From a checkpoint of a small contrastive image-text model.
Model: 13.3M parameters, 64-pixel images, encoder arch vit, encoder norm layernorm, encoder activation gelu, encoder patch size [8, 8], encoder layers 8, encoder width 192, text encoder width 320, text encoder layers 8, text encoder norm layernorm, text encoder activation gelu.
Rows from block 3 of the image encoder, named by matrix and row number. Each number is 128 + 32 x the weight over its row's rms, rounded and kept within 0 to 255. All counts start at 0. Numbers have three digits each. After the name is the row's rms in percent of the matrix's.
# proj: attention output (encoder.blocks.3.attn.proj.weight, 192x192), inputs 96-191
proj.18 109:132076100129115093147158154131141157148139141119140165172112168131123099155092163159124128086155182142145188174193131121084143113135080101156113114144210096101146185133167190110158147110079083113159116155081114121149183155162107106122152122162123143163176087074064124105174072105151123152
proj.19 090:143151194099170134098143090135132127107110151130127098155117131163109117102109128120167089140169089141115154141120176084058152101053085163106090139137133162102129087163121087137073157150113182172118152166132111113135122145190129131127155116090119110134105129172111125077128161132152181160
proj.20 113:105139163177155076114092105107133100155150109110138126137092142171070153143157112138181151138130120198106191144138123132108172158129127161135121082131131078165129166171112156090182155147099121131134071128080126129175125122104180111152094066108185079160169070148131136117146126131120092219
proj.21 103:080049060104146119148114131177075196067087051124145121126173188133131131144145158179131124148158129134184152141147132130168137097097122123115121127128092133105128121120148118112121158081117126143094161209148126142094114196160083104112129177208136166083153121107136115142189102106133109116
proj.22 089:099124172046163104141195118189185191142088147188149169107085121129170118167175131110071141085104165168150143092146102157195115152150205109117192066125138113129183148077125143097162126163095085126092158117188143158073099140130177181156128143096118141100073164115191057118128195127151141143
proj.23 097:086127035138061152101143081160099115107120030120111101058176149157186101122104099100137119103179236102106090123123156076084166149077175132134073150138180117095102145131147096118118193153135168161101085095113079182153139114180169134124150156109118107146050090161142143144130155150110143137
proj.24 086:130130068147083118142183125169114113053108105126131125106101093121098117075131135116115077145135123115098141086125124132103096125135144105105144118111106162130109134096088122118155084111129136129100172133122140128140133170162158210145123089110155064128170162149084094144066191119138125174
proj.25 097:126139137079101138110150176137114132115134174111150206143116099136162176131138110162094147113109093171111165116150143165200185133117178133140186179125088172141149126132131193145136156104160087159122083153105110111104188084155158097145128073175131185134137123118164156105154077126143097119
proj.26 105:152161153177145153164116109065089073126176145143181126094153081098127085075102133116156125158153089111178130187180112145122142097070044113130161159158088138077136070149160121127109147049101138111084103123096138128132147098103112144119130149132168086094183096129119156125140127130116098143
proj.27 099:054096148056131110089086151134090122155108158131124124155136120084146153137162104135096130126121081100140141130126108170163131168138131101097137161138076106107144100144162096157137131078102105109149146103165208114085113153080116189154124154158121152091174123085136142170106176057146078089
proj.28 102:117175188199151165145082139096066071117183118082114120145123168146099126104130146121145160178129122134141191182157126102128181147120115141145133101109119111149087152163159109093185126130097159128110167090173135076143076082127166156150133104088111093138078166107118157081083166120139183161
proj.29 113:125118123116107128141123118134095098149118112135122105108113172096126127163134141113060144139147225107157104204198128081114074074149075116210063185168255137090138150113205134074121152150081135123147108132081124081161155112164154119139122109130134121175150076143132082105128115136144144141
proj.30 125:118130126128144132119113108119110135156120108125126093146115166114056101125184140102106141189140082144153133082088177154124069122215128120096142063098062107129142088102061079154133060158140125095161134115115136112133098176069107133140143116112116127188132157146109112171116160118098124083
proj.31 109:147081104086115101149138144159133165060081136091099148191163126108118171181109137141167155085081109142137121131114146198186121099159174126122118064160139156144154112085109109126149116123137061108105098113108089148076134113098105162143109131175150123106084138101119155163151097119116069147
proj.32 102:150090081185105146089172128088081122102096080107170096114166118151120090091088116130137099226120187180149166176150111102097122134136173081154152129125180110087160172110099172101159158162122046173071166170101079175092132138174109141071129186164118104065126162098107149116184071165124099090
proj.33 102:142126096103155151150155163088150131093092125161119118142152087063161070075085169143117078142136144133112125126118135106179120161133140169120103116203111072144105116139146107133121123137115119157111060109063116154123152141138150162096179117152104097161116138160097151110125129143160140128
proj.34 105:131152171160140122125055108117110091136160107070136138222155164142106183154168110130152184126111112156114182122148177125162126134130131133095149055157143097152108134160079130108177148161108117126082092068074071165147176091090167127129123115153134124175108105081134156132130076124083099116
proj.35 097:126175153094086061135104153152090083145146126126151163113123134182138155167170068189136145074125111143078161078102134136164145129086150167143173176135095187147121131169120091158115127129117115136145092096099096127166139126137164113155179119111087146146086097123199157109145124118123110103
proj.36 098:074117103122113124164155149118129176149123132140135124119129075090184162113064103130122109120107067117079124096116139153184145155083180160062162179105076180105161102197141110194111136092173168168140135147128151088085135111116122136173112079093153129110123175180127121133086152164152141134
proj.37 085:114193107162130151141113053099068082097146110143186109080165110179100160133120118109143127138114108159147134108093145075188112123121155108163194117140089120084087138067128115103145097125113138106150095112132123194119134144113133109101165123186075177123084133159136172180121090158133116083
proj.38 100:137076082156136155101193122162122144061048088146101093134125156074119129104104141139132067161116110132127109137088165114072099079131119152167111142124084142123097130153058090167124091144195155185089104129129090158113154125168155144092119130132144084098121132123108124064144126139136131143
proj.39 101:179146218122133120122051080145164124126128148160139073169129098125065169137187122096158141103154096075084113081084118119145126091154134145118087163092134122170077082156103109160098108154157150142119141133105087124189144114163151101114124072106215128143144073112113111064132116113096178173
proj.40 104:126208183119152120115138108088117112167092108206125089068113121110135108155190100081133152169155152082140094163152130090086081058128055121154056182129137137105115077136184127090054132137090146132140106196090104153153141152194100098123174119190127167146101123183146119099177061198116099075
proj.41 090:124089117081176113097123137100155183124081135144097155173155054110165159111090098162129091088106059073126096112083082139176147120086130185125096201157107101165092066156146086156104079179149135102121122196120163113120104143122107090092109151134126152115154125102154125141158115098100100098
proj.42 106:158143164109122109076109068148200135131095106101117146169133078118089237113124077089157127101110099105075113072109125123118129145116158150118154167123150138171115131123130156180118101153171151105123117137115107164126120140099103130076132171135138164153123151044082160152158113153133088108
proj.43 101:146125134117145096112146172085114111121086134136116099119128135085169131124137112140161115153160057136116133057117131207194130163174183176060149105142045116146180080126074112180114112094159112068133121166114074159122098140156056122089124140163121146132109198115135179191173099147059136088
proj.44 099:132101145126126146138091109143130130093136145141135158126147137150135167123159136123113149077140192163181209186179144098173135117111128118134078073213168117151134191156154099095208120113075062122156142129163069093196109117181135077116111104150150109164151105138134111049149105100093175140
proj.45 093:094122050145105126079144094171155121138120079137133115064149160149137078136182101106115091169139096176152133119074138144154126177124121130095172067170020136117143088116065101122114099109149119118131139131145169117088142148114105083125141162159140150137165128143118139154152105147145095087
proj.46 086:162129154129190148098171062131162160127061079196096050144103115092102129074109106101147059091152155129176125155127160144106166128110105124134075095158157106115174095154155097114115209163099126168116085145090116117148135105083120091103117064116143136140183119156115141162125123157135128133
proj.47 105:090140171142173153134146151131129137130132117151132155095134122131161113119117107155098107130091109055120156119086144061130142092095065205149123159161076086144057167192157088157091112116091255119175143107126151096122153134169121163188181101112097122130136100168114109129078182124187133144
proj.48 095:120011118082148077143117185123144214119100140150128116171168094024144119111082129195047058137129134118100122134188114115128142155109100168100148162106126159127132132179171124155112166078148186127120118104137111133083147092064114129133098143129122159108139113133204133184096089145124072104
proj.49 099:125174160112135177103133107206123086146161114165170111106091142154115115146151131098135148072173154149134176169161133052148135157083109131108115074157159063155093166128182084066172148160071118134164138130102137093118148074128121156186157085095151106154103073200185127109126150149170127171
proj.50 101:124110142112067100150102167125137143130168167088101141150092116090156131164112118135094140060107202092157101177152122087081130120133107083175072145134158111085114136101220091086110159103083134137176092077163160101149172082095132162177123108131117140130134090140146121119052157136174111149
proj.51 107:149108154135127111104142129131110115111126081139172089084113139159109054137109130127124110142135179099132065134123133113140047053212138179161091149135155144121096133083103134114108111197154161118137127151140105119167098106148123102126126150131113145152098107106144138098163099100110141113
proj.52 088:065087044108106129162170143182125166123144107161120101061065130110154069132124167125064112103121191136136080146148089095118104068154106116183114125107127117146156161084137124086138140161107136147131149112184182096116147113127134160178125107126131148093140101166182099098120151097187132128
proj.53 088:125131087167080131102185128160118104065114130126140132098115121153121093120123129143103134119134105096114077103103128170083065100182085173106133153121110156165084101097075117143069099120183174159098114173140123154138098190123155144113074083071156089164135121139115123127099201184109161142
proj.54 090:179123154148122089108118091149166117123161157066122110165100099133088159158109122108147145088155111095086098063061116071094095097145174173111096140102161137156084132116064120181115115203178142110090157115117074170171119145145109094057094148105167101150090091060088123120149098132089137126
proj.55 084:136160185164092136184042162100107083192205172093141116081111111113131096159153164102094142089131178148092107159200182117117108097157135122116088110095187128121096153120154126088119143077129153189087138102139136132104125138188191168172143121080114115121071148117137102069109175156129168135
proj.56 101:196110134130152169119143104171166161127108104134107129166154124094113106122117144119158091086148104102087122120086123158155137152201177109122161123107107125159121182077129135127152109184156129062173137100119147115107119152077086136152187172139043133173117096080154127160152118101152091091
proj.57 111:105163135112149121156142153143104075140132132169142097074137111136189087083131148117117075151128148130151068092121119159133117090179177161129125118099117161121096135089092187119137116156184135174121075096088136128121144126117187147156183112109104135170089099163160143116119180164152100121
proj.58 088:097068078121097055165153212101112111091142155127147167111097093132129104146086151163077170158102190140185128206209088122163087056194160120156140086149174143115134194044158136076223134143076072130136119116122123144114157115137165138115153166140125096095167126135142090107121106102123112097
proj.59 102:089136130109143083108103173062055146151098104137094152099194175063136176124124083158141165142102125146138151117159134125187157161091175166119140165139131118145129182167137138128160181116102121095151154143190122081101121160162061047099131186165092174125086163136122121147168088101110148090
proj.60 098:152141190094103101150115190147167104150189215136091139155091109111156093160111162126095119053108144116123055101103129184185093099174129155109115112123126151130108115079158120131118099135144138128109177083182119139146084125111165147150102175087123127058114131112213083096120173107124115116
proj.61 095:134153165161136145093172090106139156143139112148093100151100126197127154136094109119151131136128123142147119089106108144199157184097160114117163105126142111114198110067145133099120152128100124178077089051105125178115158089096238154093158115126133094125134183114092144125094155079177125138
proj.62 097:129148097139067140170142152129140124177155160108090138076092121151137078132128162096110149149143109105094063065084151124121033122123131118139112165093150102137160127100082115158056095185177175160110112119137167107126097112132139130156077141118152154077130160122113096138152149136135158129
proj.63 105:133172072131083158112157137148080085119154097105172122086104149219155095162133113112120174154157177157191184153182057134095188194108142145123098175114164154094175143131135227119117214108095072148147074135093141119120138114133140104148160126167092147135149116162132154107153091141160130089
proj.64 087:118144129045136116106125131094113109121083095123124134107141109134122145107112094081177108141156135123107157097151147196209182151111234128046153134128152170153147154146129125150153154075157067156099164135148129158124100159102097093061108179138099138100091149054074147118133123146066131082
proj.65 107:119144150116142161107122095113102070122127128164177139116170082144158108085137117103121104132143155163119137113153125175239155184089217121116184136139175122127156151138154142118159172133108071172102142092112140109117110095156175212163102086088163099093101165137143116130098193106103136159
proj.66 110:145109200106122126108082188106146088206174172095161151129147082125200114107126140141085098121127091108056108118161093144191138146087183093117161178112109155095131095085178156145125135109146153088173183113142158080155161145142166092105130148099142110121159068149154128118140107064109125137
proj.67 105:116136137095141143169120145131104131151127160134096135153128110127142181132098101113148136101123129116148189119150116158097210181075087106092166158083103120158169156170150190161131190078134139149129169115164132168064148161147106151107129152142091168084081158088114106145130153170140125122
proj.68 088:124122173137158103111175135061173181129081098189123104095126054098173100026121137139102067116102120118182113180131143100122098084171115117142118113157126147078105061051145063096152109138098130182096125140119091159127159087119173205112130086119200083055137134163148100111072152173167112171
proj.69 103:205106087155166156142143123086117153137112156118122105160135150080107113135119175087159164117134062150173110128153177098137137112132121130121122083154179100086128062096122116126102138159149102104114142125144139155098101119059113162158120142146114119074177111140114120193132150106157082158
proj.70 103:109103140107158154109123112102137146135134139181118120122142113108115130133165139078163112132130118131130129151118143143159089112148125132116067071120173170149124133148145066132130100132105107098099108101080126144118152106060172222171138134127189091162155099158134156198109143102099079132
proj.71 098:147125120158109120146116144116132131136121118121164133128151126139135122120143148175114105148142126138121167149136185146187074133198117152123068125190145126124091109149131076122171059101142114081117142136159147150087092188056074140104121242153079186110129147075133190155183089127072089033
proj.72 098:120131171105182089145048125149092129108179121095094160196151189067124126143106151179085087088092085127123128176141155147131116109172089129137123095120074103094084107092143115100145107080112133098157210145139118041159150152181145129172136089100156112130125120149165103082106141137097169159
proj.73 095:125111142071148072082123149150129163122092126159114175121152093152159177125166075160146086139121148116181091170127054136098130109127095084178098084145098127164149138097151095070134102160071102111095153144111089156103090165050142117106101137123163123165083123142182118183143136155039098108
proj.74 112:176076180186190133101132131100115107069093130118132098194181173098110138098118149178160088167132115171127180078131101131163178164138190125100158090124110111149139140125100177121180181167107086122110145161103084136121125108130123129113088091135157088115159135115108110110174114153111113176
proj.75 105:100140056227095129124117125050081069123148044069164086088154075126162123044061095086132136164158164167088129099139154080106142166083177164131142165114177133144119156156127185143129198161156132153141080148102105126148134121181112099109093114130151136150076105129101151126151099151105153145
proj.76 089:184075082180129142190130086105099157141137082109088132125146135151087123103077167092139140163192148138113113104165097133067165147074124082130073164122218150129126129210157088174112182109158097081161087148145147115151074132152101106124175158131108133171169083113113135117185107109123143135
proj.77 096:132134102119112089104189122130157130091128145159107145064133122152122075133101149155092080103104177119159117151158089170154120134131140064137117124158115126084159147073149129081175117112104086133097146155112133124155113150109131136099145155104172113097162070143095069118156167134121106121
proj.78 104:124156139124152129131110089076152108132157132149127118141154133130139100096116138134131161141138105149136149107088127120209159160083151158136121042188080052173141159180090070143180111160112136084140153148151118108127085157170069086094149128166128128149106157128140099112175072112129171104
proj.79 088:120131114075116187137098171182167089105157119154137127166129104118105121159130151135108113094132118124148161146117123090158160153067052195140110135201122079105091075134192095120095114130082173132171079102099152092132170091110194126160154089129092118168132086143141194129090116060179117140
proj.80 089:137162205130158138126114110088096124184156127154144183123123145186137110128147109163115147155136160159098121151154117130109193143081135077172143122110162093133156153138203183091162170103114098156105184139152126081106155106185098117141147084129104139137120191137146133102142123166125193118
proj.81 091:187071183118202155114091143123140120134098136152132091208115145077104122083142150157139043134152097152109116141089154180118073118186115071150139105119089086113129140076125078110125072098136089138145144121100149102149097157096116113164115107102107133110136171069113148127155172098111090111
proj.82 082:142177127120130124175148122144117117101118116163105157119138097182111171138176132103117167131096098105151172138093136094141132146057102211107081112172116127158103147181139118142161113131115156154099091133086106163140159129110203157101141101070179090158136128128099113086099151082095132167
proj.83 105:115107117135069127130125151147126139132188145120165175127128139157122106190168128150037181122128146124194109215168096162120078072191065075139151108116133161070166072056123123103075134085098134137103076087138198151101140149023168148196153117123139145158187114134122155143094186103140046119
proj.84 099:125146080160078172138100089135126091140193104064181124072138161190125078136151144118126176135136133156151151119125155088126136153115136175116139119186120099130113159169078140171161117145143114107152112139102110169188136124109167089070132133126118087148132083155097158127148121111091121107
proj.85 102:109120113147142161120141112133136144122097065126149110099138131101107120058169130083136095198101108099115064139121147145112091095154126072099114118089144174110081082068116112116111096106163141127116125169112194106142102109120132117161127161095132117114149095161131135097141139141138130167
proj.86 097:115096146172138133151120076095111107175125091136121107110102134151119097073110129167109109172147189158169108123126140149100121114126132111140110072103181141109172076119095125127085180164151089231096082124089094147129130091146163143093117136139135119113138136166085124172130102171156123165
proj.87 091:154093143097131130122125125148124148161145127120103115133099148137133111172128184169084151125120169158166122162121064148125159215112075100122125109169143047162175133151183134063154111142075090170137102114115114139111167171105089103111133101169114188135154152091118141175161111128112086125
proj.88 098:071138123099139111124091124114084096152095106155097119108168116068136151091158100107102141156147095135128125104093166154144162128122179166094139096114094123131101138169114107174133111115164157126172120127166128131135131137175062120111143156152060127116070191102077138143137129145154172104
proj.89 105:105149137100183135084136081104169176094068111154081127146107110096079205098177092093146163181098093139132176104119133123128115147130123152114125110145124114127148096173093182198126152155144141125113177183174104074121118092170080146115163139155114130152102130120145119104159096133169153109
proj.90 084:169171198112145125121069140146106088156121158094123173194118143115069198184212083132127199152115036156123186119118197118109073099176092148138119124145084134134128135129083104155144043123130121085171095138117115157116133182136109086106147129149108152169125125136133129120152121118143136104
proj.91 100:101211104135143141129168103096210166106106144187106135126106035144159174106132073146150138120078093068093049063078131149075093106134092108163130194058131186131134063093097147196005128135207165100101093112133141179121115102090135195111154132118124107170108175140114159169108126150125099110
proj.92 112:112128160092119121150138142098060094162160126139150131112081186083086097193167134132112191120124118095132109109162144123125119143142160133115134159081171161076121085120139148191082181132158115109158117100169176085151118126126132143149139109132106168121148108165154143096093118071152122138
proj.93 100:084171142119110083095100107116140150130134099101160168110178101178094136174166062124122190193120084108098170090110140058127153168072114166113142132157066107160104148189103142161153109140139193118110115139154137181080116155119105149082105125148189125117158141108072148166128120126112100122
proj.94 125:121094165110128083122152178092193134177136203174128166132104056097138119102137113121093109148100151148121126082167069177138067117169147074127167126048151191129185159093122186096121106116128108145120125089096109106184164091116169095134070048057211089161151117185155052126075144135101158166
proj.95 121:150147063149123176142138092152168125100125109091126093127146133108077147117149126060132142178155110119057072103085148132082071066172120160119122155082140201153100092121061160175078129129208148116099069143076079202127147106109093130073126097164162112133117158124067153168132089179088123144
proj.96 096:166143127171133170105115052144157126123143113148157049146110136151061122132163143069147118141185113106111144137141170190122118159132146094094197163089177177113125084140107118136121159127159108152151137140168209048193110093165115150168099087126132136119182113127090098063128134083181181197
proj.97 103:128095125175111131159154105122136147102153146096155166144082156170113114149066177158123156105135146184136179126143125108109124128149136088149178112117149134148145204110103150095162107118085097144094139115148142128135092130157123154118107091125141092102145130137057104067119142085163144228
proj.98 109:113158085169123200151121115159052102101119081127132082091124168102117116112102142091151136189127113109151093179141094109099129091141101141171110137128130141090129092124133144150071168145151152090144143086131118114150168069120113099127167118167103122133122119116129166133127099087165130099
proj.99 081:133149105122169138100118094159144161141155096137127093121164203121101107158162121087127104142152099128131106105088201130145113093122123158091109088141129121111096114162126051157089130118145155096206134116092140065198157118100086107140172095167096125196110086133106113125145097083110149104
proj.100 092:072114175075157073059089110099193168138119103149079116162158120059140139138123100169094109098119153090099105091088133195201094088168127109158130141144136139138115119092133067130139062125124105101157138096118135115124140170130107109131105179109099121144139126120087122160158119113119089057
proj.101 100:164095099145097132142114110119129167087156123092094163136139123128118146152090151124135155139131156105117149166121133067056109094097101160128068157119174105113098102173150092147067193129126149138108126123142133158114118123147157179096166176134119086151109107069088151063136127088140118124
proj.102 108:072169190078136111133105116160154147143098147142079153162099096044079198111191063164096098128105106167152108108106094138094095151155104124129135114105090141115151115075086171120112133153134141172110102147147132101093148112114114106114073079126143155099113200170122117127071126191152168137
proj.103 108:165088035163095139136168108152138158085100081120072140152140117147128153109049161118158105095109122169131106103091074143125174192074169101085128098115148144124156097112107142156127154164115097117106103125094133238113116163068104132060155200154125099144154099108098136168163116114119038108
proj.104 089:147113040137136145125181090154078152094097076131136091117107177151077136125124101131146120128148149130131089143138120138048076125179168110126129158107153163092144104066085189127106164152165077120109123153167104148126101126100086128123051117146127142098121170075081153139175122107116085129
proj.105 096:177116064181118161161135153116143091118197154070133147187145151147133055156050203150112124156133122125128142137122086146129143157135122145119147112147101136108139131157087123173122126108143139116133070120097135163143137142054118097103196194142113101153159087131093151117155137065157102096
proj.106 115:116152095090096106120155151169152136106124157121131169135101089163142131183130112114113126067103076098111117115098055131141149176075103136121193211141060134145154114158114146161107152113128170169127096095159164156113141141066144177144105099121099146103167130125152184149096206105131082109
proj.107 091:138118073125063121130184193153140141110075108117113127122113114095190096139108174157096084126122116084110094134072178156133061097183110167150137166138076157131096135118123075145090059097166150088141159165162160140114099200081107157153121178115079147081119144119179106161117167125088106051
proj.108 090:121162138113163180156136126138156150089109097169137090111145118117170129089095134136130079123106075094123080072096114171184122116158161172104205105122066170135127083079056120193101099151171130152117056099074112186083134100078213175147153130125114128147098106147135146160105120129134119092
proj.109 106:153111098128088118134159136159186162100127133138075170158133078078125141105120122142092109106096131134105130097103116120097075121161120136139135136100141145145100175106082143153110064133191161105129088059078094137170113099098145091106120121089133056170151111103085115118127115107124156184
proj.110 098:147142126153112147127149131108158130149127140073143178144108060169119137085066089120158128112141113096107150121135116101129167155093091081103157156090077113115131148173145140146145126073100162107127185107149175120091097172120130146145136196085111137055126133113125074115088189153146113127
proj.111 103:141113154134122114068166165110113132103132167122135164112130165170131154119149134158131165178135147115143201148145079076103091073134065193160103129144114093161094190173112128128195110176109173158096154129146128122137111147137154100122112147094156140142125136117162090097136164099108135134
proj.112 097:139140128100123161172105124117126144080122135114126166168163141107102175141101134133161146110120162184126179095187079167164139174133134138112170075117114133150160171140108203086154155116114092078165171113146101097145144147158094070112099106116129152151145135123104084172099077144082175103
proj.113 080:139128112132138132170176115111086149100146124090138181161133127150102098141088128153108154185117132098147158153188155110082125049155157113117132134096142180099114181106083198132157148097149096098095141178111137154075148172134133165145144090124132127082160171146039121126170130103129124123
proj.114 112:116139146151156104145064126118114158160173169063113140163114151143055147187149140106170188156146099154118137094104197146164099102174126115125075049118090113131120099133092045149160099126115109156190137126158136064144133127181115112166141078175133194106128143147151119115105110138143170117
proj.115 096:074113126112089121127104133137108106138148118096161168092141161126166118149156127119099146131107183102110178145134133059106133136098078159141034123179151114169086185212183089115185106099062172083143122110140134102145122145109140138187123117078114119146087098171193138117067198101096148088
proj.116 106:151172227116131161124103137104120071180177144145161101121110117120178118117123151086106096089168135083165137153148115123162155146092100144108139167148138095117110115137197097133092139113102137182100112125116136060200125067116200157190092063084183066135156110171172098099051175118112173206
proj.117 103:163099156136156135140079109119087104164169138095159120134162156142117083139115190159101154113148168177123116100159022185206158193138202085126215059108134117138180172088118208054168155160116068128124145120146144104074120134105135145202113132113099135097129114151173142163117162125142124179
proj.118 085:113212163093148099112120135120131135122118158180105142075148054177164197097119083119188130075089171140099108132133077088150166106129177113188144151100187144124128142095164169104129140163130105089108135097137155102089102112118163185184141148084114095095096105137187119130151151129146143169
proj.119 099:108143098104086128160094120147100115128133119075104173154099158142087184183177089116129182123142134133168103141164097124119091119168105116138125137117132141089137094096159137122086144091067150125175111168162108104140107078143093077114068112200163188125194134087056100110136098123118138129
proj.120 093:133103110159104115072175172101095076147134111145139072111088149133187079155083154146115125122130167117207070201188131165125164097155119068156113123162164140066157100101200131092109161106101083172124173211157147128134139171160095117127079155117142150061153146126133130112135110160106086128
proj.121 118:138122177107174116113013154099073089165151125079106137192196147080163180115127119136136109150142042104043097087047114144159177145085161159125158141126055100161079126176117077186107090154163223098138118069122103125130158130136136107118161139114109140137089124075144154140103120106132131116
proj.122 104:113151114117136168189106107147127129150129132135121164145124141117094138118128134159126102118153114113124140170143125185068162138076068112140149156115112128132135148155174141101099123072129120100172129139120151089104089149144101104184158093126062124158095178160102107124104155127168182130
proj.123 103:112131125098120139103088141138177090128180143067130164137165128091135086107121146109110114128134116092127121119088106099149169183081112191072156147163065094121093082167120104141152109123105156076192180098150148079137138182137075089114161181115078125111142099153142122095127134049157155090
proj.124 094:089181160081146101140130118126172174131150129136136152092179057115142153118100097134135145101120085103104146112114172110130171100105092193104135185115096154146061143240121153190123128105191186119128125106143140101129094152137127150178141095134096130129110163120155117138108136132082143136
proj.125 115:163131149224121138143143093081106099099153132123165144112146144112114094096093135136119107198157148113143166141183104132088155146063132091191163195110142119108182168120197158098126186100085137100135129098084129098153102134104151154193138059042168089180113122131135107124092168150109154198
proj.126 099:166156088194104169098139101173137092101125077119145092126105168145118136119084138112132148144157126112118136147129091140062124152127105097157141156075120134135182153077157123065121131110081154176115058147109072184130131150117150061095120116146119126129145172109122129126145142171150119133
proj.127 086:101134109120137122131142132083112112148107126182214075055105100127129116089159137148099151169135142085127075126127070124114078122138145099166125138082088127145134130038123147097101081122110149139131127140159187138091101127097111170171123129095131133117078179171140138158064204192152141096
proj.128 101:191128104082093103170146129151147152114133163157103176159114097155109136166140101151127131093115178095145056162126120196137067033215070094177103121124179174103127092096136111149107083145157092124163079126079084155135141155134148142135139104179111124162138149139114173157117102112118109094
proj.129 098:123133135149123158182121115154076105103170084085187111109161199170134080180126169166092136083177110089120108115104109150087173139102164156109150166132152169119116107135125119178109154142194154128133090110105140130101121139122157116111197110152086134199112124092109164112164114096142122099
proj.130 129:140115096105127102088156114132110132104085101073108157139154120156119179124086089113132132100130132164133091155127091197171138145155190081155147119127171185126158129052128109101157129136129069128103118140107121115130137113080117106084107143161138134123196103083101122164168080074125094136
proj.131 094:081125031138119174123179107153117174149092058140084137112108151125152123098093086138127080090138130136152174154145130101101188166037124123111146138128109110074178100173162127157073225104086141110144150150157146112110112138122107103121135179128099088157094119125142145115120109127158133109
proj.132 101:163176102142104151136146145145152093160150156108154127120090148191106103114112136089149176130116097147099096086095159178131100111166162134098121094101134157189144125100076094145157092167140088137133104134099160135078155084117105157165164094128126146151140104198163149149158123161133088083
proj.133 109:148112095139113098129137117130142132124129091102145113114125117102111113177091091129104118107130127076072045146150085149099104111137122058118149204077137215091145106087154101123044104066156137116142170141145154123100139184115141115148114170109151125106145066108142122114141126109135124133
proj.134 120:141127087151142178130140072187103133109111063126110091106100189143109130100140144115179131124147180176175140173125130137090137132149121102157118079155189091129127139130129136074173125150087073142135104115159145096162099111108093089117125148163079147157173110104104140133143101090174140126
proj.135 098:140120177098186101133145122123156171123078179178094154113095094053116136107136115167135115122070149165112172155150167094103119105158179113201090102103195111122127201099154155091183135155121111133125160072153145095153134079180127189164157091099107104148104152134154100094118140125157159148
proj.136 096:116128137146152119083144082140111138104105082141134094122144169101118121114125063141133117131106060057059079143071162141090143097086115157151131151106103173130104060119132091162081119144178165138150119161119134097117158123163123050145152137163129138173073083195200119122178068157144108066
proj.137 093:135149153190106140156185109114123107130117151132133113122081108187118160133095092140181143096144100143132115082100167127155168135131232138106122134135121102143096130113116115172177124185144117109104032066118120239115080127060153173144145133129111082118103125105122158154130200124146094140
proj.138 117:101120109131156140153107107125135170130107115142100108153134111071121157073136110107160123154128139084112066109138102116126157118126121092171166156072155120097131121092158187120067132112146167152174087110106136062152193043187119130170139044114132134157129085148104125128123111150172177173
proj.139 091:142147165151137070108133145117137129098100125126118142164140108182068150135139134144173130155086066111091115073073121136138100085165107156108145154120046130179106059115037123177094098157177138142122102139108086179121177104077102090082134125198155176135107092135200148173179059166119121136
proj.140 120:171128092153101132149148163115139136138135173123084145117118083158158096145090161113126114078125096135160095132089116147129114141146107132106159137120088173135171062101085094146080119124119134069112121125114130209122134183040110116079100173138152115116169135185156142194129158129079096082
proj.141 096:106116122096083094128157170125164145135110154147081145096086083134123092124142150127136150131116137138074145107132227140125040069175166137117091102095113155107094149099111063147149084131124132137132139119145203126102150123145176201179160165132123112104158153135127113112093180099205115138
proj.142 112:137130079115094137130141078156125198110100128135073141149148137128141170160116091143126108068125124154062125095108132151068097131131148149148111130086182151156123101135127145153119123136206109062103131089145094150131098133086109113103090149123119153144085166023130195168157092125046118135
proj.143 099:156151184135163140124100125060123100137167164124140181172172144110147146143097098131143158155165116134149176121165124086156153124089097140128119176156139143083118139223149161192137134108121135128088153109161072129154087156155123137082084105092151144091124144083131125117110125100060127190
proj.144 108:144147181052161140173082171153119090136147206110134112159119104123154136163144181094152121071122097134128159089094094104193166140112137163120157128146092109158091129155122105153158114164129129148184139123146154055147177108165101147169141090152111192100133079130167129107109117124139147125
proj.145 120:098200190108134158147102126115114068169168162136152138102115119121145139128188092063108141134126067093104103088084171058108108123109084173087146151140074130148045109155111133157122107187160195151162117104144135099149144106174133165184117043096175126113123114193084094108066172156146148150
proj.146 090:096093126168094098106118165132077185106073091096119109113114160128104094147115124159114133168086164163151119178099132062064080084148077167143095097131163098114106146129109134107121133128165156122108138152106047150194179160149121096067127130154153092150052122130125096140143077156076120112
proj.147 106:127117077142106169100184088218122157142127075146119117094124181172140110202162111139078142090136128063112073147114114108029098064125088124183096174095164159117094092101156153146058129158150169118163143141146151144125117158128095034122133181155077177165148104107124109100209109123155120090
proj.148 115:126110144165138131144113139042102129153172167099086121158155145093171122105113153165098118135073150169215158196153180154137108124189112138155123046176145069112135102094148090054177102094057074092114142131137102166120124137099119092098112147123140128130102166143159143188132103130061119110
proj.149 102:121055115142115162180134179126120134128170162118124131127123163090128062127136198167108137172119175161129123132122092097117160177109104176110137092140124054170104131159102150068166121162140105148110094068105155153130160103100186188148113132092113078123135115132114144134096183104170106190
proj.150 099:132164159096109126199120185096138102176167216139105160127088059172194120147116147087149124062110108099137102107102081142176133138154146115105169195092110155100116148091143154151106133125137136105165128063147175101125158096115154196202176105110093114110154122192173123143080186106173152120
proj.151 090:114172097087119171119154064216158144136123127190075128070120118155136179174196138091134150062130086131121130084041077161151129159122133162106152135114105137217122109169113081175138113152140152112124124088161196091116115115078132127125140183091114146145152122131143137159109161113188136126
proj.152 104:102142140083143122161109124126174118114123163098105145126147107124098148100154119116109139135109108180105134130108150186190115111172170097139172062124103108149129177106132088120176053095108139093178111078093176077113154097133146194206162104116091106175143149131099125164082148101184161159
proj.153 102:139104113133132153105090057132105163106103052078102069130181162089134150104119130071137071137187170161121101170139180140170177143098175105101099083160159094085113085129166079122138190085114101133119097105097090113160149055118126146132092069127165094116090118134099150150095139159146149166